From a checkpoint of a small image classifier: 8.28M parameters, widths [80, 160, 320].
Rows from expert 30 of block 9, named by matrix and row number. Rows with one number belong to one neuron. Each number is 500 + 50 x the weight over its row's rms, rounded and kept within 0 to 999. All counts start at 0. Numbers have three digits each. After the name is the row's rms in percent of the matrix's.
# up: expert up (model.blocks.9.mlp.up, 32x80x320), inputs 160-239
# down: expert down (model.blocks.9.mlp.down, 32x320x80, transposed), outputs 160-239
up.0 082:501491402500501494474405417489536556493490460570496622470487425461480577468490529506530481625573503490467494499557479516559600454537462558503570541483440535649416403510427441507479492490449517488603514443446599424487531453474561513461550578
down.0 092:624506472460514480511514537572550544504510467555468446481555435586518489518519559462532436480450474459538465558533500621560502499442431512572572422465432571464510436456490463509550525505500568533499514416469578493514524549386455533492470575
up.1 085:604555567462468483566512598505428442475522478553459434551467511469529549490589469459483465449422535454515443538451546496452435461454417471514470386571510555371559451539523573469573537584548542515410475519480568509461524502457496520500483467
down.1 075:483521473518536474642522524589437466482529486473472459533425557579515508468445445505558504507476580479547504526476505515495522449494579424454509561405511493431556610501470581437530486511454530495409448546451502530493542499567524377459475531
up.2 099:476559495479419530447542498543431408453472541469436571522410437566449444523560462574424463502522542449617562490437460495530425438505467560441495492607525552586507375478535579457480504544576567554554434443539570434417506513523501536524537572
down.2 103:480467499369501528524492520479432566462486548502494403500543488582429512473510461483494441472504488468489533568447459542556421528450464560490496382544440518563510419493571489456503453531536525459493519529555656585411518478457473481522579547
up.3 072:548546506437481509469474448545582537509480471538453603495478492459488573572503447573529445553512584561514601517501566542541568492480496560450490525459489518581455389503421506499509528510487514492582497315544540460502477455533457514479576574
down.3 079:539523558459615465537514575470466426397521546570498480507459507481447545447489418452603504472429536447503396537514596524548489433371556484531521505519513503489461401501477508534431557449545498510571413507448507569490482528463444599400447484
up.4 104:470524487517402519489509484573441404438460547463441540498429439618516462526604493515392460538474513473616515512445448487484429502464441552468445503645569549464506405484552577390481549572613571521513416490519533504412505464510477447485513558
down.4 097:521483411462469455506574520582494483425392515481414534572555483548486523503583416586498497510459546461515548534424439460490423478479413553511371414566507553509553405478519591458454502511545526503547486563497576515373585497509463427554557537
up.5 094:510529484525430489446539511555411452419469519510455548496450441605541476613630474564388503498530537482573540541445386472506400503477446574457518447646519551503532369532554552422491533556559560493532355478448546498426498516525492528496502521
down.5 096:476445484398450489514545559527506516470503513476416492537483473565463557488537475491510450461549505428516512532471450587563459521469461515494492456610441515485507369483556551460520447548526536534546478584531593459384559549484488447516561556
up.6 073:455578484465452479432552511491436484462445515494426560520435456524495461496567533544422431515475556463639544457423486476522455504437431549529498516605546546574476359510492551414499527535576582511521412474487606484378518463500521462502542577
down.6 082:545491567410465485502502509534579477432517508533405492482514530575428538507465390496538439437449564441464484521459483549597432389511497515437458389593406514487547395461590569464498515496482442498508543571489585552433487516513534430510538527
up.7 077:483543513522431463453509513503481424471441506490468548516428448494488486467583474514408511460474515418596519537473471488542378414515451570511524441645550567492503420492548577416479539578558588503529438451517604514413466437491498463494576591
down.7 088:501492578417513590529502520558501539495481480520482480547471559525351564546486376567491425429494490488442499604477418531582488404552474550407442381466493556480503458492540585469515482496431570436498412523542523504469552530434519488525520520
up.8 119:510515562415549506519514559500451451448573552516527417501476529518549552480492450472535498431445445545423471503403449545454420461440546402447476532550510482446444527506569513516537499498500548520443435558524490576478447503502542534577395376
down.8 107:501550458505488511456538500520485460457521542467567557534488562567493493462524515552565475470504488598477614478565414400467495529546522408483444551482561467512488558465460563530476504483483464533515510429514414502558520563551491496506532456
up.9 083:486524477456462539408558545542469413437475544492454553503413424579483457510533490565414442498534554495575505495447464497535389475473483525452485492608504528576497377437524618408486485558560540545596427440490539467400486483508471469535511560
down.9 089:434484524366491472527542549480477523441491511524436451486530481500385567526534455482501445496457494400527562579497453508561461502401490588497492396520508529464536432508555535476509518524437472494573448575490658470455542519490416464532569571
up.10 068:549565513447378492535535547548453502461476482535478490639546548490453499494546427545532510588446517479522391546499442488527410468451496509569500361566459587542472472462505514395579511597600505472457522577473512474475537489498539482438497523
down.10 079:611480540488513578544494515596418435555533503518501532533482538457512526458530456527539518369462467427455552549520486463566519529546497507423509480503518569510486539582442474431547488544521505564448410513491473480424478529529576492546470423
up.11 074:571591491491450523447511497527470416471479481440482567543428433560482436514572459559429438454530556444616563549465482514538443469471452572416484488605536594544527380532489537428493498596528562577587421414528551442430542480518496523513538547
down.11 081:493489492405555470562450552465540469430480501588493430553460503568454518513461453506440499496514561431479468577401489514527459495446449567598531351486527567545483411463610533448486418429545483458527503612464597479504495552462450470485503569
up.12 191:565458433516505431493382472453556575540496425546453553489511467503526534476504530474546540584542443466436469468527526525588588502530417564508565544466425531597456450526440433549467460515464546495581554484456539459545501449436570479488509566
down.12 187:604484466500601430546422462434595534528506427484480537502535498517508493514570530434548457532515466485508453482536570543582580480512471551534551377454437541468497427533477430552503529497464521435534556478454579481524496481385570566453460498
up.13 092:489517536476444518430495482528443442463516514420451557539411465520467496505602486562392440534513508429670524489447491449535449495502430561483469501626526549530494435422474560438486480580561571577531442457495538479370449521499462425500522558
down.13 090:498513456400579508483546586509420465496488489420496503507566508610523474545447495513477432435492496475572580558482469474526497489376487530496418336517438551550528402478545566494521420518516540494563479582530660519511572507494490420552552529
up.14 116:516440437572477454467407484529511523500484468524407569486518425552573465510548561487439523590536497422531489459497499513599535503512396611506555567526451569561470464545453460531413501574512595501548509509441493464474508417490536432440506557
down.14 131:587434455561582442530473497489559541484490507458476545500532491537458520524546522517571455569534433452494453475506516553558513492547436544587553401546446593524517436469502477510485506492505559500552504558499627469495541539400540477455573527
up.15 074:512522471471427489429451529456600584521466475589464582514513481534459535507495480551519525591551561484503524509532511463572572568476471589504548513477451493664432426553386478545464464492476490464623553449481573493532492442540516496482485534
down.15 083:537497542384554471611455516474548538424530504575498416480527544535478531493463509474526447561479447467507446586470550580476505468427471557542554388440529512557521396477525481513525488510444493438483432556401531543477475525430547554472430472
up.16 104:524535577387543559543531537489479453508596511465498414526422556480500535507563518465497498409429442490504480514488505561473445447476507428492508466541497477406492493509547539448552535534474522558407439498525520573442412484466540565540435390
down.16 082:588598529499488548423573523496445461427536540466538533639547505501532508519443462557587427489479502558458464502505417389437506551510569365574426423472563548549449531546484616543460515477484486552540470474484473493484444524587492505496461492
up.17 139:433445462516545447462503415450628597530427491476605549457559555491444501456374504510566508563545538615458514430535563483505600526511584452537493542407514407578502538466424397595472465401366417452587591490464471477597537476553439505489538511
down.17 117:501475510531599415555475371491578587527451521450575521476485569500464425483489511379500446466582525576469441445503594535442506470490507463576457404477524418520461429501491396621450435463433460392520591440414599499521548492496474462480549484
up.18 096:576547560457478525543541555541442430458536492463484407588516519455502494513557418541504472456416493481470452558462485525468426443471489487487500410567480585434487509479555569452593579576572566542418442532500542506433491518424574534484427452
down.18 084:582584570409481612519520499562555471446519488502577520455472542447478565497440457484547502448431509498358511495451484495499526560436556456490477525467570486466486538415515529403521531523495492516478453491500379571474462515534528491539477399
up.19 103:497520469511435503456542498546443393426459524479430559485443432608529434510615514528408487524497513448614520518431456499511410513453466517476439478634553577476526392508578578413479558564575590550502381495522522505394509488499440446467515546
down.19 102:445486510445444557406514511517483447382477557505418560565592497501466462468576423524500479481438499390563601504482415420497444467469456581499386475607520550467556424456546567495418467515591549564527501578540574491424568539503496509593541512
up.20 081:513485423492443500481422475503472566495492450500445535532440521523427516535482388560466489608537527493429547497463452530535488417479463570545536505555444577635318453485458484538511449581482563421570487466475555444469482442509598519464466538
down.20 089:642450535501590552520500548514544513528539412468456501540545514582557573427547436484542506442478488507461531510571426562554481538488388434466559421466476624524398470493536577482536477492504554572464426489509578528483520575455613583598476492
up.21 141:566446451523531451481377507478561583533470439570460564460516451494570564488525498510515528566560461479451504459529491516623596495535418571529582574465412543568411448528431418567450469558474567482582552492475545454532467405448561497448492542
down.21 153:598490451534563439556484459453609521537527463418486555502554508544544499496577531489567495516510435475458461479529562542582531508523431508545554392515428580498519392525474488527496508476495567468527538459464590467552528495430558566454490526
up.22 086:533532480452511501477469406499565597473448447567465546546491500453405511548495463550480485576540495493505578537527480518490640513508500564473520501434454528608411429533425461523422481519476544507628521384499563401535467442544524475535550535
down.22 091:552523529468541475570426531488475452439507500590472454524531554492542505530397493391607510434435548460528427563474615480501467428462448458550516439426465491502465428564506478546574567487456481563559455535427553557539441512475538551467496462
up.23 081:561581535460439495560517547518448483428530483533488455612535492476503499498557461525564487445453517458496416523484479523485439456477490483485450390619473595457534463467555552425572514544550493459466441565484549522411518484496557520461447498
down.23 076:472506531453435584512483549595470435503553560541486472483497518526505517434509442513511588375409489480479573545488461477526534516472490469441522621512446574423507572571524486457583571505470507587509446569461368555433504510533564544558377475
up.24 094:540516448472437443510396483523517581479477447574462538512496583458404557516531436538511474578536497451450532486519453498552551486544462559550576524453437596613349466523415417524488465549495558487616496470486543434510512377480585484427517583
down.24 098:630546524399533570508486508552521459565614428519465451483518498506555571463502525478599581428471457450430446479558537569568566501526468510453497426482394620540513436548486520519505525535520622549520525478475625492534563501401615574463412435
up.25 195:579455446517527454492403479449557581543514437539446556506513466504518549503527525464527543568533453454444481448561536523582597500540411565530566540471414521592452461513436429545458458526477563484585549492449541458544481444431557462462494557
down.25 197:588469462488595430550437494445580537497494443489465528480533502484523519515521565442555468526523448456472445481531568514542553476497480545568552379452420542460485414502471439532510515518461551451549542488428618486514478456401558572468486520
up.26 112:538530536452480504552530560518412378457557515479491397524475501482509551542539428496537499412372430491443452546451446536462366405456515455510446453594499530410503492492568556414545527589581569493421425542493500538426446520411596556497389449
down.26 093:579564530448473576476587560486537497497557510499571487527519599524499541485505511485556504404497510557489503516497470509392500496497577363444457550481547482478496560537460544539525513433538454543513433571469382490514439481481534468519501432
up.27 065:644558587478464531524491530506524448507513469543505466581428465480539505485550410505486473479464485517565463602504561562465558522413467497559509369575534518425529340517533514392556596539486513492492438417441598542476447449491508572507475467
down.27 073:470428409458582454514498460595480435407513507474516482530487555508407497560514437512533495519430536422561428461544413434441363475493486523499511519523499507509516509489454528360404512519502493524483342593458454576514532547567524471474506488
up.28 060:570557506459458453478454485477443431499487437480459538496422475542520491471517513567385472502470526521582532575503482511547467483503466502503533435607472602604409363473488499492503467506542508543637424499507591496424504468458577474479511511
down.28 073:520460509421529521545494544462434480426473469536472422450518501522397490480506448499515455454444488425520492651461408559549493419439539564526428422527500498481486422574593529406453523539525531519510439543605548573514472519451471468541450518
up.29 086:586558545465440534562546570521456498453498457503470410586517495488508562497576455509514489436443416456539454547506459520427465546442483452561461408555436541431500489507519570441598580543570534523487447524495537516441511514476604514552493458
down.29 082:529540581458523600561522597553431418552519527477535487448513495509529565462480479562555543489464543493478530571428423494488469535425547381401454509420528461465558511547503544448506530471482530573480411531474440529456507502511565497590433389
up.30 100:458533475510420496482536522580431453451439486528422608502444464504456460561573425551433502517519534418596559482453465437540418519499469562529515494595516593521452410491499550427484455578598596568542438477517558429394469455499520453502519591
down.30 099:499496533452478509514512482570497445505572467484463422528523491548475548459492405505504534436538527478533478532431427456535479448511453520474504319562419502462546409428549538432511446490531514523455472568520555484457504537493498446544497497
up.31 099:585529429472487467526394442500587580490477458579466579506491542461487597529480478502505486553519517487467569519551542512571617502544475569501562544468419531598397412463415461537483458510490502482587524396439571443475473425492501471482535583
down.31 098:535552487459531404527439547526535484444528493515470469523547529508537469475438493460509493500465465428519431526515566592515499458458482446542518437455474523466534423489497465497535594547514507545518443611391592551506569482377533514461387467
up.32 126:500518538430516524540514571492416389429563548514492422526456526498497544493498452462546512423405437518433444549424462540441382367454515449500456495592505539451477522495583522480566507535558556517449419539538513558445465525467581551579382413
down.32 103:528574540514431556458558531462524493450556507554580495509502545483553557462509461522522411404458534579492542536490452508407486549501533335487429546467564446458497533502466514547571480485515405512512473485465413467498467469484501495469492407
up.33 068:526541485451426449540504558546455515437484411541518454575462562476492525527497353546595479460434492518516431530446488497480397468531529484544436424554436566468465497478544523446576552597552548448479377554465537506467462461438612530485490485
down.33 079:601495423453437630543487521526425472484592469482556474479490466492456618478503431564477549400450482466438545541505458500516428502472557470464445531531556533449495554509500525427562486526496597550479427499474462518445450468425538550530515427
up.34 119:530535523457478515556524576536385402431541518501470401514479486477518552525569476513527503416401466477447433548463472559471391435436482486530443481586468550436512519498601564453572532556552569497423434551527505538430452506411586566529446444
down.34 097:518541554436539519467580544526587459510518490517540472521480597550514539457539431531564494495519446602519517513556480522454544494548554393465486487459530455493524508516502497542513508507493450505496441564486448551536553504407551473554481430
up.35 125:502538545401507525554531547528419422431567547502523423554476525501517548503499444514553507403391429528420442556447478561462368375428507475501467453575459488435437500496584564455565542520541546478438455529519523542466453523469556570548378403
down.35 102:505558512523520496451549586475549507494562553509581472506471578513521567429445516537583426472454524640510556521468454452459508573496555368488446524442531495514603591498466557516546515468468454537498462482503428497505562493550412558521518433
up.36 049:604475470417481494493520582483453505483502501552419520478488499492546539491527464511545473534466670430590480523539568495511527513476421525495539391521508537625503364464465501507506552603519469602544462483500572502450485425534495502500552517
down.36 062:575493479453531437541494616528500437487431477565450517544477526514492524524497457496510433464392631474509507562422550491550544529488467413519458594480520535496515446441426464467567521542511499595484377579529460532491447487435548493477489560
up.37 081:599513498470459470478429471543574620534450451595478566524488510481461512562460479486530469529554549527463565555542483504535656515520473536484521513480381546602429450533430416495459463500480552491605544403468543467536452462558498554535509551
down.37 085:527503479410626451540465608513514434462534544546498468533506512435482558471529552447548541460401523465553437540576582489566538454470506418527495425496448572499473414466560474511527475490525487502567409539411583555505520489469558536466403497
up.38 114:584486473497523458510374454470584586531514454617466559528454554467484534563463422471543431568551486485477506481530484527551609465530461566472573526423404562597369391517423432534503433466451568463591535469450598446555452414474573498506505507
down.38 107:600454510479615443565441538493591545542520439542498491454525512570527495505544583463529522504462477465508403480493579604550548483487451497528572381454439492515535488496490456498505495511470522407492491504463536517507504509462547542410465460
up.39 118:432526540436514512496523518531453421437518575475507459494477522517526549497466453506505489424474458537441489514364499489446428457437565408483436556529565490452486567496575543520517472481499488515479425548511457557489465494547476480556454403
down.39 114:501510479548491578402515472428504495494523512446576547485532532559469504488499507551584484499509591596507580472583440411394510568570540333470453534539571493495534568472451521515454495478459439543520519479527379499567519510529456485499548443
up.40 070:464560439458416572470477486518523594548398492501451560546477470501413463497475409584503436569533605472505572572467534469567549538484499582488488470466471529638484445500475457542510473537503477509643529400498530489502453464567459521521555572
down.40 074:494566508446500404595548511461504491443525535551558491506493586459565567503443420401527488470375556441492483591511556519536476410415555536423597476469533455484433464538483454498434611481478436518507460511454592579591514468462533512411432472
up.41 080:479542484481425497468514518521458420439467536498473533503370442577497443553634497558447481499498567494575532531430422507487384452476433519493451422655558564489537355459546575430490511561593566569533415477546539478429506508490533459517503564
down.41 092:446499533457547489485513504483477518461464529487474464550547515572432470529535436523453462540463541496517521493475445478657423512494443558496495371589422498536499384467574537481483492572557457462500408570536551437435541503448521466548512522
up.42 060:515547510488455524481440513506531535507461476572423494481498470513500531438574419520492537500456554427530532495505548442578524497483457494576561465487464579552449464544400441472576497581537576556498484521594553440392453375468537449497573509
down.42 074:606587519493591475518430487620501518447590450500436543501469484521548549513402437528592529407384507443563525511515496527515555463490509492512475492467493617500425507515574490464433493513513486515437393575533447514476527466492565507489384464
up.43 074:528603552427406454531506569511423486496485484519465418591510526471449552546601446519489445516441542467561439514508454483476471498475538484553441432541455620438471481487528495478558554587559522433445494601486512522428528532466551530462496497
down.43 079:596533486363493516506559529571380401495535536481509468458508527513545597467499488556554560381513472402443533564486565486496482542498485464398469519499570529517494466539495607456478477557473591573518416524468459555426508459524602520570468405
up.44 123:514531549435577510549488550531442438437571556502506423522439535529566553521491487469511486431437400516444463518415452553463441440416508456465473531558499499474478524490563549475558538521499576515448415584499500568464475508502541538557395391
down.44 114:522492508551481526437533474495514464465546491521569519536511549590488490426503509574499459441538537614508556499464384405465440547526547399475452534492597536534524567468504484529488526456548471560525501455530425505512487497575475488505566499
up.45 085:514556493520428455427511494505420430469448516496510517500452447557539423509567463531403478529510505478592560515449432513514450487488433564479523456629531557522529354488556550414495550552574594527504420515498585524390494487486525480540494534
down.45 095:482518500426470522471437564508438476467464457504491402574530477540425478556515477526492443478426498424523544541521432468579459432515455580466447344496443527582449432467586572504454478539531584495454395570564608545469594477530491426539605533
up.46 108:490544535444520502531482561518451431447569568479493416490473542522514568526489477495554496437440470550430487535367464521450431448443532428449474563562491473442465538487596540513553512519503553523419447558492508568480474496516526510575410422
down.46 103:502467425534507534415536513489542487439536464479549546548554543592492472492494478524544495501581491603499610512503477402459514584546542401522421514555575536568554592530489519483486539478507487508469483454489394483533463538512490511533445462
up.47 103:565502466481507463511397457495563599500476434571474585537492503465494579534533472528511493591527550485450544515530502493552602463538479569486580527437390549609403415528426459515491431524492532441607487387488563415546444450515516485509524551
down.47 106:549508563408564468553544508519510454509582452536467479537537578506553527502546553436581481482429505455490450502557582564433467480411502506482540426493493517503488450537480490450523515494501501541536470476409505534446541586397544538463415514
up.48 103:502515468487431464518427468539559603519464430568425565508541501493462557532525507487494477591568523493473524518540493489554608500522485601542607553452425559596411448582391409541465453555489521495573534435502568431512496439476503457427533600
down.48 100:548512452429511499582521518542505440468578516535457468582497500494601595446554486409617521470415519452483435476542521487542471455485458476496485422561432536477568455591490474497501526489512516547479525570492533501494526559406578536497418476
up.49 106:490510492501412507451530514578444402464494523472439547491449449590560407513591480504351471478506499450596554546451447471510415513457477574473475518625575576475514401442549575398501561548568607549534406534453525511408508502524465447470502507
down.49 101:479453486435486513498511521560476518456508511440414535554485526561493512519585389564449427470534501449483580524465438471557452516499441556488430448639501589509565429469563601474498502527586546485569440489587540490488598520471488457577566513
up.50 118:488537548435556524525527537550437460438573568492533432547483560510539566503483457489528492390436446562420490533413453548414409447410532409450464506553510492443469554491571515505538475507464534512449446544515494575513464514520536535554389386
down.50 108:482533466543469558465553480449526450518546529487627557512524511557491558503498486510505476506490494630447559532514479459381505558511521358473457544503608528542497568514487528518474490463471433562480476478471411490531522510557504518510544497
up.51 069:498508470495391428478435481502446544472471474527467531624464502528429531537501359570478535574438525532485484498452444524484512487506502539538533490507438587568430462481430474531516514578487512473576504511518553443534535422486633489463527516
down.51 081:624543535403485626520482494604523441507533408510470483513506512587525542497541471497557479447515454465433560510552436516541517468513455453420469524432471633531503502553542471494499544476443562464543490516548523566464423478483649477581408438
up.52 078:607562607400527505576520543495459449449524502543523461559470488539530579536538465495552486433437489483479443482511525558498512471454479445530528387564421526425513397470526516479567548494527553525462495537448605507419516477427573560515464405
down.52 073:422457475475459480553575546516496476476482529497493477480484405503431469497448490475532466555431526463534462495512600478474473460431548515493524490463522459489556485464530458469508463514468396552488379520412599524513531571521508504528545508
up.53 093:534471446561463419474405508484522535466492458544463572473555433573608487510521582466489518584549490448481486473480527520597561485480391570500554593487473552559484505552451439520407514526487569507569539506432488467502534442426528479404498546
down.53 116:569459472511556453498467440440567556503501432446486583541544494516508490478567473505577442531503389508500497432583531515524530480553457520572550443532439609470529368482468478508518563506505549486564539503444561432533530479422585496489502569
up.54 098:554509483475474445505412472503561571491447415561461574500465513443479604514529478480518488567533564469468566547537496466568586495483480599507554516430405528612405404472396451529463470522480531461605553395491588437507472442515523508499510532
down.54 103:549521492459537458566452535516521491432531489551456506587483569525501504485493506416579511464482453476497486579517617552522516470454445525554536433506419500488509453475462505447559516512566511565498507552444576520483533541393507506437452475
up.55 097:484547493452452509429539460557465449445488491446397552467373422527528416545579437564405428529515566430588560507447444490544427462533454575454454477561520574521453400441491585475491500582538552528565388487563539444410457497511502477496549545
down.55 101:484549486395513559519535587606503478497488524578448458527502469474497498474474456528477489458477549439470490504481474477551445507414439586507447385481464545484547360493562573491446519525496475463516452544502636486458469516471460484503573510
up.56 084:576525482499491459513401476513572570485481435590492560531529518493485553552492450485535484568540545511436538524568527485576619465498504572545561501459414511596463415494429452515491479514518506441623540398470557469470490422503461473454526570
down.56 092:516522505442598532570453544474512505484551446538454427542505567534533566445484478435604540477524444408477451578535540541545453489498488528581560475527381502492495405529433502497596616495493607489484442569429543488541495525464595575493421466
up.57 193:580460447516536436492397473455562588544502453553440562481514471504526549493517526484513542561558465468450482440529541516594598484546420571506576557477417535600456442527451430554458463526474561475600561499452539469547492436423569487464497568
down.57 185:604469449481605429565434471451578564528496431487455527495516540493532524510539548420551497537508446490461446440541539565540539458518479511568553359480410536500473398512466430532517516546437523442515560494478629494515504459394583556453478488
up.58 055:518573540443493504450498465525547567551475407479531544532429509517473562487436450559569567527571596532540549573519519484550601526500530553458503494457486473646446376458440513571552504396437438475596504448442536463570493471577548622521547514
down.58 070:544503546556576439620390535486496476470451448546467504507544559537391486523514447424478491559446479481493422502468511462449483428391512477453493438547515428505490436426529512557485512568433470494536447474475577558606576482476538426497454423
up.59 093:534546531480459509520552576537430420419500496523467448522457523484487501514557407520499522475407437496451461540462431554466395440435492485504451462589455571437479463499596581432552529602557548503382450568508525534417474514448577532502445452
down.59 086:554544522426506572500558504527507451565567525467497521563478562531520533414566474571524459442527490490377483503509433481492506554549484403442443471485615518537480540522478540446464462518497507463470466533511414496451432508461510469577464408
up.60 100:574563527438462476544527590546407421425488502516473460532484493475486487539571421546554494442386478468444475531473491519463423441449464481510472462592471559436495493487565565416569528592539569514418424519505495555434481501425609527492406432
down.60 080:545528505432511521450544510506509490480591505461526433515503585462523573452540499505542505434461464567499477550514405484447510462501525365444424504444540514547518528568469516478484456512492491484500418554444443528547475495466602466547471403
up.61 118:493535550452530506518520567540395414403574535498510404543467544512536570507520471513530526430422466534402470520443470525436364354429548453491468458596503520434513498498570569472556541543543541516456443564511516539452456532501553549560385389
down.61 100:495588510521516541440574551481566511512551490537522503497517538506531502508471533490569489480455502604499620515519455456402507507557577383502474513489561505513535612482504607488482486545511432527496467568466395509556489486526497532521485469
up.62 089:567508526402454484575502553491436400406521515528473429595513531544457573550582458542488486453414433498489451507457456531417428462438530470507519403584476568418504478513552577465570540583602545479435465601480517582447554499461581568458452472
down.62 087:533509527365484598523499590503486455449483474536559466450450525503461552527479438465594601483434495490416476520478464495540511503505554439419453576474550540434581574520490502508467529523518488549511428502407450535479448523567537565466452404
up.63 107:441513532451488545481540524545417433433536597478483456496461578518512554498464465534499489459476500520456494535372482478454403470411545481438420534545551475461503575499556551520486453511514521490446413504503463559475484520520481473560424455
down.63 109:540553492541491500436525471465497512529521541496575533492523574560492464492501466507549544490511516601523562530466441470446518607542544415539438537523554466526514582490467513504476464450476466546475538457498418431544490538506452505529567468
up.64 067:539575516403404479542571532484480505472468497552472486575509499505511527498538435568512479523417511442550453572481477575486508481457481512598508384519428535513466421468534498472565481569537514591433461544478539512416485437504523486479492503
down.64 074:487540508458447523540483550602431429448547478462529508504495511461534542482521491534568531402414556425505546518502492591496465507449472451484486519445506514443524503512434515464490501560518484602482417537527463489383521535524570552501420494
up.65 103:541528461499519477523398446513511580484467434611469554529487508510482575553492494540521500579500536468456556531554532469594575500526493564539603508445412534619420427538423429503478438512503537480601543404473548429542480452483496488477550542
down.65 106:576495443431538449550449569511491491505601475552397417534486540456523517437495564399540467448391489465466459493512538604526457458425457502518490459471405482465526462555513444463493525493532573559560458566422588538485531541380520512482458495
up.66 067:508508488516482486540521522507449491455460483519437467511465450394500551539559417528544508493427459518364517536468521519516468374498527476573479515553441603497360506482496533504499468579533590479531462414584550457478351460425602518545425467
down.66 085:571661451516483521450512518514492452560578452473522445557566536498522564526444514507532489449458537565482541522429446482446466537487551422474455434426555586567491510536486529484609522518488498580525433434508452441529453549456580530518472464
up.67 067:525537452472430495508514520496488505499443455567478483566492523488485540549533421505531462566433529433499476526513432508456467440483488501579489443551456582577447466451472479498520445602571521441541443491440556498407506457492583516449501539
down.67 076:618543532455482586497548524558488443520630499568462422502534493514528610449460436539548576449442495482423521520495507495573508507505467452439496540489486608542488484597460535479506564532548599534535411543488483514435462549501602538522449433
up.68 077:528511501533407446452462497555442513526432472570454495558459448459425510497589448507481477551494453447531528482500463518537439430532512491600491486537464594599400439532442488477507456592486557501581460443558548484410475418474551508501528567
down.68 083:570497472406534621541492555615470490532568494438426515544535472522472544463532448588576585412503402527487578581481490483528484476482472481508426425528464619529503413532495500470487504473513582457526480562465575511430533499504526524497463450
up.69 081:498527470461398494458532459552447492455456507502470553582498460520488476544559425593478437539495535432546545493471459461557431483516459612491446483571540568578450415580507554430460515559531559550559442525498562490415581445494470538472542617
down.69 089:470539477399550551549444567536536511469553514519420469513526499547497539518456438517469527456500519475474511544448483532545499448462468595497507312517476497494546381482554563500552494443445476534537519542454644526451498513551491471549504576
up.70 074:553514456514439477450400450524530574460484473627456577534456467483489498561487501580456467553507478474466570524549472549551541517513451552486600515451460548593442394496457422539428477507483503476586523452531608446483486450499512544513490488
down.70 091:473470511403579507493509557581528533478509498528446429541535523579488535445557510424502482487453480481493471500505530561525461451462424532595557446460394535525520447496515485449550488443527514423490491600475531563442484490452522538440489587
up.71 094:505566538464466539452529502563464419422514501508454552535417448569481457528544443570436484504527563448623525480484460469544456456460461553380486462578537560563476403517526600439465504558554556588561440445494542476398483506545523498560532517
down.71 092:489548495357512527487496495522472523458453527555514471497546487500464513439517510516505451518455518435498470561507446543563459481467429607520477410510493494516510412474569550453451437497544501460554462579537588492433526555481488506549501585
up.72 161:563461460516514438503399500428569581545485424559466554491513486502541547515513520488542526584546485489430455453546535513585614472521438564511570527443401549606429442521419439545452453525454548432586570477458546457554485442436564495471498561
down.72 161:569436472506624390541435488472601549528455445510472535456525517527535478504504579446540493546501462492504423490556562551561552464493457522546548423438403528464497388526452441534521518535473565456534491504447599478506472470420561499437489493
up.73 102:486531490507387516456492532557465403434486527477424544495444457604500422510624510515392470514505534430627554515443435477528451523497430559469481471610545563474518411484517584415488542594610584554459408525504494500404522499481465441474521539
down.73 104:573416457464500524493532555544453474466546540459430545593509448557503513472504430480484475498454498465539488510478463458521427504504390569472452412634515615478550409517506604448396513517527538508534519579495613450448587590478486472599538474
up.74 085:486531505489467562446532485541454444477493526475412533519400434575518475468607465544406472498488511465586520489432426524472436447475443527442472494624540561545514361483539552456530542532546522590564385441524583481394490529542504528516525526
down.74 089:445547530457480517511474504491477483509488520548488472527483516607396514477510461463504423457453575512487538572545421481529456514449467572491466358512465549538462356481573509528495506488457503529540491504538617511456498560530501460482518568
up.75 074:516518531467416523534566527504450523468467441539484483582480522499494518490559421511478490500415451468589448504476458519489474482461502476571481429538454537486519464497521497467602515575601536529484488504509515527469521452506595527498456479
down.75 081:531525493420405575523567557598432417444575528472459454501475507493530584497498450539491568438478562437463558521478475462512510491493488424389486549443558560463482597504495570448482519526531574548445473522505452502424484505467640565574478427
up.76 071:509506522508434462472535486544429478458436467499487550502480454485529488499637444539465544551466565435530569510450454512526440468524471547507547456615469629600513405557513565459493506637563580544561444456517547481433523397458450485488514560
down.76 089:534539591488521531501554496526537521433455482473465479511458514571434558528598466582578522426486501501419476529427483484619513465515482475462410366585458618468542402452485592462501476512509517452514473543558630486446485518438563542479483527
up.77 098:455523500493425519406550444571462461479486518448397559462403424554475430533572462544392467532546543458639561491448471501529388518453447554455442515562530553584499392468502576451515524597567563526566426455521525480409462503534449488539548547
down.77 094:539440464427512553524561607513447520444485551478486467494507485495447560483492483500461477451478527443550560518467480524526500493391523589539473318549513486511518400486556523490503428508534421507563491541507623599420531504494503472579553529
up.78 111:498529480523416505473531490553443402424487541517439529510447443603475438536602477513415442503481501434607562547457439506500423524477436552423457481611566619474503431478565605417447535557586577542496433499522525504424500478495452460492555522
down.78 099:428502440471451542432576547518489441426481547463465571555528489583478531494564408557469437471469576463569575517512372493533450429552438540528501377601495550525526432472552581506494537499548513547499449515540603444442521547481520519554513526
up.79 095:440525475523431470480525496566429456486446483529446555495458431515531471540588488548419424535512533450546521542476450479561427460474406579474538485587504562558473353491505560451485495567595582525541424507503582469406531475489490490502541593
down.79 102:527496463367471515505516579557495485425494492559493467579507512530481506445524431461539495476469483403465539532481453571592482457444362548505506376559501530529559405460540514551490501571468514514497481571515592534379489480446490430580520530